{"train_examples": 145000, "horizontal_flip": true, "translate": 0.12, "mlp_ratio": 4, "parallel_block": false, "drop_path": 0.05, "depths": [5, 5, 5], "lr": 0.0013, "shampoo_beta": 0.99, "max_precond_dim": 1024, "adamw_lr_other_params": 0.00076, "grad_clip": 1.0, "batch_size": 512, "epochs": 27.5}
Rows from block 12 of a small multi-label image tagger, named by matrix and row number. Rows with one number belong to one neuron. Each number is 128 + 32 x the weight over its row's rms, rounded and kept within 0 to 255. All counts start at 0. Numbers have three digits each.
After each neuron's rows are labels from the 100 images, of 14848, where the neuron reaches its highest value: "peak on" is the class under the peak; "top examples" is what is common among them. Only what is clearly more common there than usual is listed. The data: Sentinel-2 satellite tiles (TerraMesh). In brackets: how many of the 100.
# fc1: MLP up (model.blocks.12.mlp.fc1.weight, 1024x256), inputs 0-127
# fc2: MLP down (model.blocks.12.mlp.fc2.weight, 256x1024, transposed), outputs 0-127

fc1.574:212083137133090112169112080116111148117072224102094161079142124148161131132128160091143105094151093139105158167075147156115149148152148144105170133116120235146149180179183080135102158125104137144092115130083110182146099146141083091084140117162104111156121163138154172059141127075141163133170144173107135067064111138095168171098104090097073115146140139156115147124118158073174114101141
fc2.574:057118089080133120108187216134119101152147078092131113109098130128131132131157091126113143189157179115089158108156139089160098153135122123149077171090089150166188045094129135100138089098185104077134126128120140108081153131182167130122082092142155109131186120119076152169089108167093079110138090117184061165128116113145122117158135144126136169109128109108102095122088115134078091103190
peak on: water (32)
top examples: main land cover: water (32)

fc1.15:129156126105135144124141145130161147127144153127145071112158184078113130123147118186094080122119156132126177119131171170138110136121159175129169155117188174149133131118124129146167117031074136093137147110082135179156127180082112148093136134166177107068190182093136142097152179119164105124103144148131178181071144113116142162144142157117172157125215092136160091125092164107054129172096
fc2.15:093098106091115115103155104097122143185142100191135164082102143139183111164188131110135068161148200104176153173168168142133193101121119119094156107112106069105091105042069124115117109137116124115099161164082154108146117113168133111131077134102092126132109142179145098138156134114083196121156120138135151089072146113150158049115110164165102133087086176101123133110187134125153138098116
peak on: snow or ice (37)
top examples: snow or ice (42); main land cover: snow or ice (37)

fc1.99:150131124128125120092131123140142135154125130114115108110099144185119096077121136162122086142065094132136084123105117103082164041142079144123195117125085122148155149160079099124157125129079148056143107122098118105172139133121104110098109144161132175111097093163122097133143120089136143074174161162111118117151090117093104114071120106177136028120109081136102155171162108133106092130077
fc2.99:122074157124119167140131180101083098083111088111160085162172121108099129196136074158142181143137135134181106107095147109165098178109122127096117126123161080114121118096118105137094094118161137241104074103182099132088132106165117072148174107190109063182174094126117147045176106176136137102121122134165119206060174117197137111144141164120158173092109111146097113146093098137134129147108
peak on: water (44)
top examples: water (72); main land cover: water (47)

fc1.511:124104114124123070172069099106147141197145094088124120115123107072147143143110096143162075126103134090200138131098072161111134130094150123141122158094164182171114061153169119152067114143103131105175116164083117116159138135204149166164100097166129121111136150100100144154178137116162139121134157125107121140168152204128180123149136167092105150097107130180161084105125173087113131150125
fc2.511:149153105173123104096153126204162117134111156160151045135117134167113100166116052150118157147120142125147159149125099125157164128119156134078159161140072109127141128175105137092132116145124152129168119142158134114072108146121155165153148199111157093106136134169204142127114124138123139153085122188154133163143180096059077120139145126126121097212151147096086181138131079161161108146101
peak on: trees (45)
top examples: main land cover: trees (45)

fc1.161:160154110153110150104144166104093081162056135138091107066148125073137120092105109112085153151072092095172102176138132124144168145105160084105095130135087124131068140144151138161148105112142090122124122094140113133152101135109073127161091088139145165112130148123121111113220175138207142151113131050145086153143114084166080117120112145082100140169079149131156095218094125130168112114183
fc2.161:101103085097082115177080124170166167093088154111129153149167126100099139156128098131106105144146115125150122138105100101111158068131087184124116134166126096157108105083141144075163147120107169097155125171137152095137148187102136081089164194126089087119044047194106152187128144089085156077165142184133141171080109165139129071163135178094182108099180090163117161121118121111096167098113
peak on: trees (45)
top examples: main land cover: trees (52); clouds (36)

fc1.384:168126146151128078162138132135144173089128154126125116113112075139080120165101095122167188141117139181111115120063141123095198151166103152111155219108136139111123176136150141104151129120076177130132180135136146116153095123146112076139133135115169100132108145057109179229145172136109127119075123152135142079095105061154086114180110106129106129080155117181120143111108168152190181150127
fc2.384:136158162152125139135125078137130079183069132128121087159132151104106119113131093081093118154134155114131191107140138086188079134104161149164117162130110094136135107073170104095061089164172121090168075081169124175067130118136188135089101196138126063151139128164134065126158064151105148102116125144112143122138059130118155128115117144095074098198117091143108116127127141168125107119118
peak on: water (52)
top examples: main land cover: water (54)

fc1.204:163116168134144125143162173142176124115179081091121150162167124078146088148141117140091137114102164195065161160196135118115141109107133138134114062125074125110129136112144126132096123114083080112121087077152185133149146100163136108165107160137125092121133126138150147173129204065108084136149168087137102112152123136109142137098073136120143121118129087130147143060187110107149111155051
fc2.204:149069077136140118127135097155150126141064132103164111171124124175122148108162184128088135104130140158113095127185176125043076133106112078101161097117224099089103134173107111167171174131157135195081120150125127132053184089133181166106131162122171104085142081135089150116091137172166169084093094146124102126089139107187147140132114164134143099125126155128169144125093154163115173096167
peak on: trees (42)
top examples: main land cover: trees (43)

fc1.754:154146133123156131092095132153124066131109119105096134138102109119193172110047131150137033160154099177138115113101152120107143104053088131114171111117083145183153114181102178193092167109146120197133125110111090130176125121141127096136135147163069071067138102102125137139121172131086106145093150142108175182139145119103133151134100119117146123134081104152124106141121126142111128131123
fc2.754:189136097121108122151143124115106134081155082138176095110166162124095091106205114135128128142086153104124124110160121157121106113214132125135093156118149123097111147101129086103172148109106128156113190142157157128111111124144125150120075168112116129133107120146144131153084114198150120099133136087125140075123164116176198141155165156166096178135157119114114170123115114137124123127114
peak on: trees (42)
top examples: main land cover: trees (43); clouds (36)

fc1.248:191178149164069115135080112107156151153078120101125156173127170130075133107095111179112131136113111086160155167156157114118138142132114143162097150090156120150164104179098110180109153151111158133136080107169164037158169111147071170163104115153134179147152155134141086128135085157200127141085104137125138066107145122114156106134138054186090111081107142139114072153109136174148110143154
fc2.248:082110093113148127079158158154118148115176156140179148063177157139168134125121174150141118122145106166103079127106106159129112159107122086131109158151071134136128176120117145096115149178171058129128112176125131139133143178104166152111106139154112152146149111101086148088136111076107088150111192084160122148129083169139103122131128156123100075112106146157132189142155075108114134098117
peak on: snow or ice (34)
top examples: main land cover: snow or ice (33)

fc1.531:037169152139073090139088117126067085109172097153164149155085125133191055177149157127179113133111114122157143154089128141217145122181114058134067090158149048115097157207098154116118145120114133112109118136059117146143138150116121111174098120101122117158132149183085192081126141162108130045112135111153143138179123143125168138140118098125172130098144115178066170096098154137120145140153
fc2.531:158089177152133146153144166133148086143145154101084144083152118148076156131126143130121114162108160147090077157118143175098088153156151176127153087050108138110109085101075149115161106142095081145160082155159160145112148181138163110149143125097115132125143115168132106182153158103190099164190130142147124130133104139074128126112104124120067156135055204128069186185100112123126176078108
peak on: snow or ice (34)
top examples: main land cover: snow or ice (36)

fc1.375:067151153162181143169087192165129171145088192103095128103105113131120125140173155120094109146144057109172084118164148108139181099123127097148129143109132157131154141111170086136111113118150179167102157138202125098139121159117134171137159091103109107080083153141157127145080136053198104056115060089137108140115144149158132115113188100092123210145134077146110107096104182085104118134109
fc2.375:190093128173164057114192075130119121107139114174167112191133122139136147143104101185122094129114172117110139135129129065095152174145118128062124072144107099052155121137146154113140163130106071105131123098093085119087135076104141115121108162118122153145177088155082117109140055129099089164127145177087150112184201123191120152131123105142153096137178157119171112171128125141106101122119
peak on: water (82)
top examples: water (88); main land cover: water (83)

fc1.330:167156150123138139162148166125174117194140067182092122100144115128125170129079095106156057100101187098119112082128140168118117109162114171182110159150196174112136094089159157129185109121112063136109171129153123109143157181138117088162068151144148151115159104131093145126125157170072186112094229116058100160170149115096173118199076122111118181153154084138114104128069150129191084126167
fc2.330:100090150124124109131099133122163125187207097153175104158121092065120101183164145064123149140107094107186107153177090152119136141117158175118171161092091137129157184160071147159142144142097113086125096100109134094091133122126085139158150097099117098135142128174147128067163098119159100109102069160152155114081061094142177131139148177094146120157098068138096196175087078170072168133067
peak on: trees (57)
top examples: main land cover: trees (57)

fc1.570:170132139133179123154189101199143095111110077176200126102170062134086128124180114132144130079098122139088128098129078102165135126105189148144108162095137137127083174107099151163153157155192107089092144162153158127151103123128136113179057118134134099124114115220141134097130171057105185071133147108126090087118127122165136159118157146146062126110144078129071166136123130171181124119139
fc2.570:148125164075132145128143067075109100156128178093150146123133126152171131148083174125131137149115146109133044206125076144082107128126160119111086114189091179129172120131170130130123143119114153129110113144132104194131111142139099119064130148155104107107144196086117127103096164210153112128187068162133084160103143146154121108163118151145146124154108112084176142146184141117085134184170
peak on: bare ground (44)
top examples: bare ground (67); main land cover: bare ground (46)

fc1.305:129168106075137100105137121071158109101033137102086151126151066121170151095165132145107131109161077025133074083060158149093151151139111058106101094090149134099093063175116135156149115116178099102116121143086127101109121202070101116123133109219108151127174151109140131171129151134154154107124157107155143130119102153131141114171157118094129152144070112142149111060132072138149148170126
fc2.305:099101159100168147171144160123124182184164136192144128148149113181124165209099145113146173118102112238082145141207096102174109139131194153106137147135076059144116102084105105163095097139095126143102126090139165186135114114116100174120121089114151165109121129131116153118148103104099159215146086122148167117138126131101116145118142170177091130147194139090131194128098155076086102074148
peak on: trees (46)
top examples: trees (88); main land cover: trees (50)

fc1.753:135175144116113130136154174138101132121161125165102119101136149122169181175148115135152154097099146141130138082141057149106130186180074157095090162105117187126079171138096094148119125131121109127148107198127099121141134138073169158134105166156173155094143167118126154173149055115180055112164113210213156109119162102107098163105126150120062138152117123101171124100101111112116126163108
fc2.753:210138124100141114166062078216179109169050120112111180133173065150107113108113093119117185157134150158122144144136095137118173148206170067092129139152161094076138091136138107125150173111109082177134095066114142163162105148109109102146141100120106092130171159123127126076113189145140112171131167128102099091102169162115125180146124141150153113117120170126156137111064180132137112129114
peak on: water (49)
top examples: main land cover: water (50)

fc1.73:156113141129110131123137115171117134106114159142113100144167098135123121134158157123102076151121124145078085132125125129159108115101144180114176143116073139160106052118107137067106162107143146176091141151184110030129143149100200128137163130058119136158150148116218054106146127102090110145086151076033106112127091148136093075155155104153156148181145187168103158109112160124086110125125
fc2.73:076078122110177071161140085102173155097171121132168149097109121158187123122184137120233113104105115127091144084164098121085197132148194049146130131114160132127166162137146109114184134175154141095134066199148162151163115110191087126115098116171145114068145128164086152137106103129161113132163134148126080108109112176101118171091106099158112117140139080102109106153110129094135127096138
peak on: water (47)
top examples: main land cover: water (47)

fc1.745:045165083162162160116194090173146146137139132135091096108204155127122103163199146173171077146137109137089131167111079142146151215138082188175080154087203100063067100092113163131039136076114078175138159151187102120098115182189138117164136145103098130103111159102126169125096120122094169125102110163151127117110115157102149136163107143135123114069130131162080175131113147135172144134121
fc2.745:171170090153126129077137107085157131105175136143098145107138046093190146094139182134116111083111130081153155089147161153167059120130152081137159163205126197172092132171140098143169117149098106132127132110095193098182116102137143190105127167132134093172152096138175160121139187170079094148105156126068118155094152067192129139139138061160087107127124145129141121171130150145113093156143
peak on: bare ground (50)
top examples: bare ground (80); main land cover: bare ground (53)

fc1.466:146168089179155150145080179088148072160146159114079158149136094144117160123116198136163133145078131128130149132133139122089097101126149148186109169142096162095096144160184164137109165116140127105148135158075126134078073141175147143087128101149244103133091084081171173121139079119131060100141178145152094134076117138125126088115100160133087060115133140104086084131128143093107118116146
fc2.466:139101127099070075087175134186126151096135174173158125078175096122150141078160078158136179084187094075147107113120154170076082119128100147089106097163170088129170118144077142092126138142167179136103116076170111141135133113072106079121133164102136107105146177153080064129133150126119143082096081133124169136144140127162125143159163105090137180165167114183132098092148095118126144096069
peak on: trees (45); water (37)
top examples: main land cover: trees (44); main land cover: water (36)

fc1.429:134148056135127135099128124150139132099128141159115089108072200121120141108135118075137129073099126086089042141152119096185109106132063185168124178162141161119101150144072176134116109128112119096155145100152197159096094139157147100084069082148100124088165184170163117093162102104084124147086147137093112084173117122147066156201158143093154133181166131128124151155124141130091074112115
fc2.429:081119118126101096158148147137148101100117125177187134176143115151111125096145101122126094155157155087188144095064087137119162130081169107116154115116170068164111182172130126120188061158136131132145138203116134118152094146031077133142200120134117125138144103075156128144160183141132103080147115118087107115090153149099174087096133120162164131150047113127121111083140122044165135170112
peak on: water (59)
top examples: water (77); main land cover: water (63)