python train.py --model="multi-label image tagger" --dataset="Sentinel-2 satellite tiles (TerraMesh)" --inner_norm=false --drop_path=0.05 --depths=[5, 5, 5] --widths=[64, 128, 256] --num_labels=9 --optimizer="soap" --lr=0.0013 --max_precond_dim=1024 --one_sided=false --epochs=27.5 --weight_decay=0.2
Rows from block 6 of a small multi-label image tagger, named by matrix and row number. Rows with one number belong to one neuron. Each number is 128 + 32 x the weight over its row's rms, rounded and kept within 0 to 255. All counts start at 0. Numbers have three digits each.
Before each neuron's rows are labels from the 100 images, of 14848, where the neuron reaches its highest value: "peak on" is the class under the peak. Only what is clearly more common there than usual is listed. The data: Sentinel-2 satellite tiles (TerraMesh). In brackets: how many of the 100.
# fc1: MLP up (model.blocks.6.mlp.fc1.weight, 512x128), inputs 0-127
# fc2: MLP down (model.blocks.6.mlp.fc2.weight, 128x512, transposed), outputs 0-127

peak on: crops (37)
fc1.191:139162132144086173129152117162138107150152177053174138104189163124183124083130151113128133199095143126120126095177094161088141128127104111143123077148151115087155145161099163057148081129107160195149154071078148137114123138140180123168114165076115057108135127149123111101114175138127101101181106110128205117088154158134140075185098144109103139167095141178164114132152174107114136128186
fc2.191:151148139137157132143105160146132156143139106146115118125132185081110131105126129153082058124153091152147134113089193166174115192140138099073159155095137161144053133188176104108138127157175048108148112133171100077099111132101096185082109065111130156129113132082134157100092106098168135147103180121112156166120164108122111067134069122128149118139173037113123111152146087125106163154070

peak on: bare ground (44)
fc1.292:154054154084101158155130100108130100188117140048142133082134134145162126116160161135124065038111148180177119132131114139130066197146176140109136186120129105161113153086128112110169131128178166132138159097176111118204132078135108145136210121123119161160134129126148150176124110121076116112129156155110130120086199176102135111072116130099145159146189157114163126125115105128112122074108
fc2.292:122138129135176185155095119127153145102131163152140139123122109120149168126085153144197053148045067089122073134093139122152134136099081155169115128150028052160185152153074131142139136109151148116069098143136054114110126155103074096104091148160117123058135085121068112131092127120108164105107134132148116123087104111127144115154144092109158121069162122134198145161105118128131140100110

peak on: snow or ice (34)
fc1.330:117100137079144141163089115099152154121104082163158168131141125152100091145186109141124131160125127101089169121187125139129124167178111108160073124092179120061104139095103073117247169114132111210117154128109068084136136132101122087149138151151106184214114057135174141110115140125147126126154100083156084123109129126122130129143130065146093093115128118168118139118198166144158131128112
fc2.330:080180122107194152138117116137171161150136038134132171151129136116066159108178133131131139160141179116057144112144135118177071134179071134112146091085206153107070100107138137076071188111121064101148110108151154127194161126154138176115156105110145096167187129106061103113122102137104113086133134118094167109178117126128119105107102157137154113115075117123162147146130112112155176142126

peak on: bare ground (60)
fc1.233:127103114138153142153087148153191087163112091142148138137123106124082115162083143096111092127088070103134093156122126154113089125081089169164141160152133156135182150139114119110061118129149176141111133128177177110153103137141076095117133152078154135057138155185084160145092125158103145135110186116020094190115140156171132182132141184151106153136118124103170159141121129072070185167144
fc2.233:041150110135123109115085145080174114123137165139153118122052085091153117130113162165118096173131146163156051116121118120143122224175151123094162110119147071098126100148115131159172086083088104134105098070144093088169099176136161107117145107109134144127128180151075107109082148143160069152097075130153162131145121114136155143142165142136128156124098141093106060081078180175162136153131

peak on: bare ground (29)
fc1.269:138098092131140118156080115146119174116123140144091167131113124116058214125116150119104122132073097159144144103116049098127137142108113116132164120112183125163105120159072182060153107102123114123157092104142201171155100148095120133143213141121155112082164130112161135161147108112115172185128161119145189139126113060087151072143138117097091133094058117191170119136139079102119169095107
fc2.269:073116116095101116108108105169146073128134087159160185078168121173081117166092184142139109112126179148123119089132140134071158103098116139192140183115150135089122109154114057134115158184115088200102153108152067146128189149160123145126096148113123180182111112144091134123143157109129121075163063160099127098138116204164157101136171161085123084137138149191173085133139134111097123122123

peak on: bare ground (29)
fc1.77:159131097116100120101096161135147149122128080114104087159106099105118129105099129139092120170122139105174131200035158110137149106162120132148120120129137141141160167183095119099149110074123137095131097136087171071152200168147215109150186119194153128135112159132147101172068136085132101150166157066140174178147117085146095128182168150139111077117129171150165190140140133085107166139151
fc2.77:121115193079106105141185154141145128132178161188153104111140175060126127160116160168114109193123142160167138096174129120101149132107175094152089151128113078153114123090162059118139111174095096128073086123053132125128103158096105152055146203137110119129187091162075112119122097117168200080106137127101128146121144142194171136097130165109116119155159110147107138073110154153128130123099

peak on: crops (38)
fc1.201:149109124132113092166157149094124137187106163132126123120114108104107162110072182094100132137141129103165127168136140115128085161160107141109127109076135103106170135159143145155127146140183110137201069146159166096136129102174146134082090169116100089135109156087059195086150153073152099077041089113110152096104087105183149077111111130194103109170185121080130093094094129135120109134191
fc2.201:136066110125095173135135053112109104103118125178122106159102128057147149063111164129122144128085106190111096128156163112187132114082141144072090083113080145145169125164108103158080025147135167133058100166120165065109137090107116108107141121166131140088091159152139136120154091107160128147132115100112113203165196133099127110124124090133107112157148184113116107120140127162167088107165

peak on: trees (49)
fc1.112:159113146160116120019122096102081076162153137079108096098142128074131174143140173117103174068134137100151117132141169094030144142136131118138106110126152109074200108132190126120125119130122123128127068140083129148127142164168118111072098140183135160124059141102125129105146107119132158137109139126122126105123154105197111177125187101152114189137184122184127146153190114132189119132143
fc2.112:181080127156096085158132095109155162046141182140132098139087127141184099148170091064134114115176174127163127136175137180166128142114089131103114046159078176149124174094111106087125167128130081119171143116146119107118086102176111174136132045167124106121160169096124148144107169080152124107162087142094150163129142132075117054112097107122103106128154146131129144127147079112060126126114

peak on: trees (46)
fc1.489:139112112163120101122106182161086138180130083156078116189130092055132126099101112136074191125184099188096128149165137150144109079126092168185119138127185097115118079101138094135152100114129081143094116171148165162113098116059102158147166128153153163167094076185098154155099131144138145102135131097150167080139139187093138101126149140140163069147094108170110118154178104171116117168081
fc2.489:115156100120156143141144104195127151135148173131129159094098100135161116177098141136175116122096158110201183116113068152102201105148118124159145131165095178156174134128125126137121148112160156089109097187176124131124176145119142110118104150172075128121090125088153040198155112155128106088154135165150147124110134098121097094114119170108087150102172179102092134108100158117154151005116

peak on: snow or ice (49)
fc1.376:082148197057164123167123134068115187070101154079078177104168196141122080103083139146134131150135130138153139086150129072125078167109120150144143094155133146123134101165125153117193107111113118186100137134159139161130127185141111168119148093146120164116104117140126053093144114132139143111082080131067150163119156170120072145131090101072060114060135113128116154108135153116082149151096
fc2.376:144095151093059118157131122112192090212146120104099122089120104093067177169135181120109156108166200093155101124145126121151104056161122099137136131131122128128107155131150078140137069091165078176117126119156111123128144152123116162164153117127172121092120165133130089130114140074145157156120167107156125113053093171152097137142166182114130138050153155165118187089166133120123146163207

peak on: water (33)
fc1.109:158143114128169115156179141089173172124103098127155177144089101160118173116127124090178142141149052182088160123109107112102165111076146122148148148153101095130118117102144119193134131101101122150212120157135146143107046108209159159161144060096166119129107149078097121130170102146144138082118154139110114120121126139138092119146072114156120137151188109109034174118128171094163072160120
fc2.109:164129068068124128155142055119120085122145063101091120097147115121105143159119161083111170144182114065122032150073116148149064157140077120099147156100136178116180078109115149092075073126185143099118169137155088175148174126113086117121114124132167148149155110074131135122155161109121141121074115140098124122108160153071097086142130125094203137115134102100150131083132110086149152125112

peak on: snow or ice (54)
fc1.297:101157115174160102132112130134153097113092149121088212136151141145157144125076138142145104113110109119139106146124113174146077169076086180134147052097114088095089144096066187052171155146135125070079155127164141120120142131118101166112179047132085139110167135094111123132106108166122131128152095105072105176161109087141129164147152151155124110202136124177103115118125105133115137186050
fc2.297:094158122112149149147105122171123034114135110129145179139175133146137125102169194124116083108139087119144184120155109121108169129133119099131129149182186122167125121149120081127103158166095105202140136137133122107171111122143164096096121101092120096107139117176119167148158170115122204106107148106188151144114069142221116130134136166161201181164143194084175123095098145125163164108173

peak on: water (29)
fc1.15:119135176155132165074140111102139104125155127138140102159129157122168148083182146173103117116089118099098132104111146132135151102120126162124118172157151177121173141165165153166160130106158174145076137138100090137160146107106080180136081083006083109170079177114167111152123155142056169161058109104093172151146154196105140102109131130123137149098141160080105091142133153075111124156076
fc2.15:179164153099146127122090066095165152118122117127095069171129121146151147171041074096150096164103128125133163074113123132095117177133144137130152168103075153062149166135118132175113096102135193097183118181151117105145147143099135085037119164167089134090081170119105140123140131132192115095095130140122106139109152117081148199155127122039159138107128133137110130111175092097125111113131

peak on: snow or ice (36)
fc1.409:107098190094058109124115141124072124096149129171152132168134151148241109041070112103135125154127081136089133123098092117162094113159148142113143101148075126149108091089107170175107132085167166132126092079130122123159134087121128111098128116106148084110135115190124129103174182131127090149132080142170137076145120134115124159113130176098068095113111127091043076146146106181135151137139
fc2.409:072131192113080142064119094086110148154107144040079106138118107111097125120164118121151171143134110125167120106119127146114120095118122146128178110133119135150155092181155089118166106157140149161061120100191167140130169136071128062097139113165135129181178152166051160144131088125072118167133128105101130102162077145175071130165101083148077099119135148102112099115148195151097085120095

peak on: trees (42); water (35)
fc1.467:146162142116074157129114105107098145112097113146159135170168106051091066108159128147073114060112100098104138139133138136154104145121148069146152076142178130205112145148117120150081143175139123130106186073145120124166035140126106169108168124151120138093127093114130061116148159093173072100154108105164108103118124098167128117113170122149159151152183165116116160073151122200166091132081
fc2.467:160116124139137140194193102132096133161110120138162143170151124133199216154079104141153131141106217132164192162085164087127183117138080088113120071129087119142196096163158109120120096111144104098118041098104111137126100159127175134101126111155128071107121080135096123126105150129088131139123095129118160112157116111153103150152142128172107124113166176153057190128155140163113090092111

peak on: bare ground (46)
fc1.355:117123112077145132150083133155135121103140173155124109103125142132115154149136117054112143147120130115129136155126124077080129195154163000167136115137119120105164175113143081085166147180097100150169145083124095166160110181116082133119139121132131162108143104117119110098082174168107096157079162100054104177173108144115158073074123135103085091129192140132160128112145192120162173124130
fc2.355:102186134135135146069094142086131140163118117187102117153089133108184125086132188125112143089153111135110092130096149132167056161143087127108093133119138132138095108106170136143076098135159157095116121189143108121206156093123075118179075062086114084138145098130109090088102142113098096186219147135136112152145083195123139138133170099083105126073188142119119132113170096151154118133164

peak on: bare ground (38)
fc1.80:092120137164172072109146124109130105092099183095121132088188155088113123140126193143203201119088135117111097113110129110144121109097156128097088101164101091151167168131189158126118119073103148122075167167096146098148147161133087114105131120139167124135057147129118129197127192138050117222112170125099114131124081126133114085127113174109161113096139148157176099142138086088137115092160
fc2.80:114090138179072090150143122135099150129150144114140074152146111181123113149128126146085045192101166195208159143121068204151114134146135133140136137133087115095071119168086076141172101090155163129124103082173134177132115122092156123147119172085100122108111158102153110095149131139164154094129129137108098125078130072131118146115128131087080131124095145167165154114189097148083061188133

peak on: bare ground (35)
fc1.446:120170122080159178146143134120083093117075146077124115141161067064114095099065084066109079143109105193124085113135121100134134078098150130180170154091147114087152099087142148113135145107172109155155142080118186069110157141138113114099117142166111161087096125146107124144078202174143139177117130176104087183111130125159142111104059183113106115109134095111112153124155170180129128088145
fc2.446:103161112121089154105145133102126097158117155120114143144096140095114182195129138130116137111231168085164118108119114160093162134120174129132152120142125113080088110125140152228137108105155145117137122116106066137095102165105121162110135072105184079156093160116079103059132130085119099121098139102163064082116068132094154095083149154147086111158082116133110045180156087157106129138141

peak on: bare ground (30)
fc1.45:152130095109178171192111090186097101162108176110098109170156177113130138127137145114093164123108135103148099109151162119149113120104125114127078185107139144076154104162129088096134167107167131117111114193181156131173103096115024142152096077111110162058115149126136145112150206119180224135082112098096145127143169117106112111143087100129119127084095132099159165088148143127150155104090
fc2.45:119127191104209135121102140117159059116103133101127079098117082149155135139127108147154137105120115185109177167116072129084085140169139125165159155060125127117104145160127116184121134096078111158145150068155160131087081173160170176126159151109142106164178091152101031107120116166120085126168140127162130154133163148182147128149124148166113118185129135049103113086068156130116145107126

peak on: bare ground (34)
fc1.351:126197131148114101197122144153154175163122128144073136117098133149128115159097101136163159094198121160102136135178095165151155064105175160079107165074060139134117122152105063150131128144179149148156126138130124164118148148142115175140093134118149118126143118158108193106116145135105146149084160189127201109110088188131117048100119148180116137108131114128145146103026154110144070147121
fc2.351:102107110123146078136141117124101141133087125145135095147076101130189109126156129124137085158141138154078075113090106116139105074162096204106160109056178166094116112091146139115155089136113112114079192135131156104124164188096149127093119192143144202129072080123121114131127144108119074138134058169098109161127165028071087125118126108174121150195140088146097145110117140106103140128145

peak on: rangeland (46)
fc1.159:126091141178110152193137140152087175075117132163149142166106079162111165095145184118166079150091081098142136172135147217133148136154109124139163140151100128138172118123165087144099139123072121096100140152027133132100122105181152079172109126101202124117190107116121088168091149086151109098098142138143124143164145078144162118109099115146137143132201169148142176151151134188096155120104
fc2.159:115094132111121166124124139105213162191120124172088109116128092174157100084121157124117133094126142146124152149134150143068152116155152055134143126202152168090125093110130193131097131133178069102096142167071174179165123125090124149167129099206103130136118154080138127185170148140162143117135108125124184119190150126157061097092120128108112113116128143111085125161129171081101056083129

peak on: trees (47); water (28)
fc1.51:158144096120124122064106111104122143117106131141109153105141075060152165121144164138117147158112089146136202101152168186135122145138124166153102148148108138145151189080201193150104092131155135107158129069120078155170096138076169197121136105044108090063096125127124122038133079138132079148160143107142101109110109076165116142132095170139088079129151141106134140113137111150155100175153
fc2.51:150153057144143153096135113096071106099129135065132129111185116074151129145122138119154111145102168097158088188149085122144101069107121153108114156133101183116096184094196154181051128155178171175146131176108123117134145110136129121089127095092145166125181134116107159133126174177132116158164130110131080153089151099123133106155103164134109190142220086167144146123128141045144118148121

peak on: rangeland (51); bare ground (38)
fc1.114:170110107111111123174123146180128073148133140127170129122102128149106102079141148096131052111128089156195102104102112124162188095071140148114118149140128142081094096102128145086100128132116103184107158103098069114177156135156032080113116149150124181173147114102143100157122176153107111129099106068099111123111116209136106124155141150066134142109132172191074161092091158158095178097120
fc2.114:062190131153095165131100125145131127120093181118147079125163156150175166141104111110080178130083146139105119108126156189091141165124078116212068121121078114155145095157153161227143054136132174131088153130184148090137127182109140170091134076128136103188121131121042109095109110132160153141108117133121153096102164169135155118169126114134085097120139122118122093119151122159112097168125

peak on: water (37)
fc1.408:104128142128152128125148205128117085150107176058196115156145146114070087177059162099146102116080181104136134124153134102094125084135125156107115086131145133122122107116073137118120179076077162068114132123177112096131169127093160116121151177101105146107123073105109099139141102114104127103137160078174188049126137108157104145129128141120206108156061163173087124107118114099114184118092
fc2.408:112152164147148111155149137174120093173131163082192136108108069099077212123153102151132132180124063155078167113171147186228148153104154077135071128161158117160108188134118131128150085203145133096103118130114169123086107095151150142089172099085129143145137127128160147106137153197112145144143124134148097118149158139138120180171112065147081120081094147117142109133109150127128158152090

peak on: bare ground (31)
fc1.214:157111092136094104090173138131118094141169092107068131121181106128102166118134118137068144080133133115068073056130134116111128161084114155107127137088100154108102137128084198140076137113110129204089137125105159169091083118098135126162129115080125155143189142096110172112131128124093131074143098142090139121175100170158107086171165177089049105105145096187160146159088113121128091158069
fc2.214:072155115173162156090106166184144150105097159136142080111099127117148168172126114119139127113167124128110133120180114228083174115128099131099139116123137145123085074080119150207171093113113179174150134095152111131112209102110154128101127136127161162151099143108142077192108108128173111114072128053112135073117154164074135096072125088133157123127128071100093167125087099138131124110168

peak on: bare ground (35)
fc1.290:103104115119154107156142123112100058055160148067172149133129112100112168164114125118110155079161110080080114083114068141136131121138172083154132099148143040169090193121086135173057113137191084074175180095122160173113195147132146113104061152117144137160113129096163140131136108106100123143148145070139157096153111148150131106107150167134124160169101104151172114110178089150137139134132
fc2.290:128157076087110150173122111097097140115102118082128162058145137102087126090094173095175178135134142129126075163093168141082065163127150116163142124096076127121199112179169128099142129174148115107117134174197100117132050122088087113132144081094132163111069137156088200143158159132127083107112125150148144106049119153076171142122130124109069137119110139155069136138136094153105147112137

peak on: trees (46); water (27)
fc1.116:131114114137126147079092077089117148135052125112125137159182149138183130090134156192092133140200162118110162061149089120121123145152112142117159108149139065153169092094156195184185164149119096104130113122113111106177104145087149136163193135129126063093129174096144118078112114122157119132116113086164177150166087104122088163073110157151087180114150098155078158123125107181093086134123
fc2.116:173119105144128122116164092148097139090084160119182150150148119081140165117070150077084089071115108137142170121109208155100116166157144150116123151105043155124144117141067153105097123120178126159096074159154160172116165098108123136102095145174103157168155146142144185182172082101171089126136130138065091133126173177132146093169113096169045159127127140132131136106155072113134164145120

peak on: crops (38)
fc1.141:086157146111105104193155139137093100103141132128124132184151101105094142140101161124044152128120177101114181094125142096200137167145100179143082122189163130090088174110116128125057107157114184100105101137135158138089124082105158157099145127092115137131173056131120165162072135173115073118171063127145134079168116093152112140155179121117092138147089203150125118159118109093096131132084
fc2.141:172166154100112095126126163120082115088086122158162154048107127141122149086084127239129146105129147158138119179102105128144192115110179073119140145097111045188153080187121117147106168142104117116115181156105181128058126144115091093153154145127119098109125130163122126107134157182068123133086127097102155110090187106176150140156140142155153094101064138111146156128149118109155147160129

peak on: trees (47); water (40)
fc1.511:159067100110099104091129106111126121156148091116173083126163142140120121135119173046139158125153116149118170143153121063176109090135146171117188126133096112111117128112129119127134103105136146111158171139172136141144141182069132176133167142064169129141129129114122159133148111167182178132065151139112188117112089129123182162124142142125142126178066149143128127103133194093174026125225
fc2.511:083106061106140117065117128097066151055145143123181090121141169137162110128110141052122170089128183100131111112153115087137150112141163112150187132160138117152073111114175089150082124104153161157128101075117167084060150148167136170130098151140136134157090138138090097178161172080114146138097052183139115155086162166112133150158130127105156124135107088048171151128155094128110106124145

peak on: bare ground (37)
fc1.507:193119120142089157157130101096177101152106080119162124166152070137142131160128142113117172154139138132153140092173104127070099143103096147126123157150163175100163127150159096124143092072099177087071176174138226143106162114129101122131102149144177128064186110105130149173148123126101154165166137205118122072083145145107144105149129074158126164184144093067163080101148111108107123170142
fc2.507:110091150130128046146074137133112136158151149156124126095156141114141141157158155171094163125143081140134152167163088131207116112167143111118133185069102128160110123078077100121104145118121114119086157174137085120171045102168183149134174162113091147174102114167171125127044173153130077110157089109166142191138132104131089174161145128121125115083152151143184092106121120131118156119199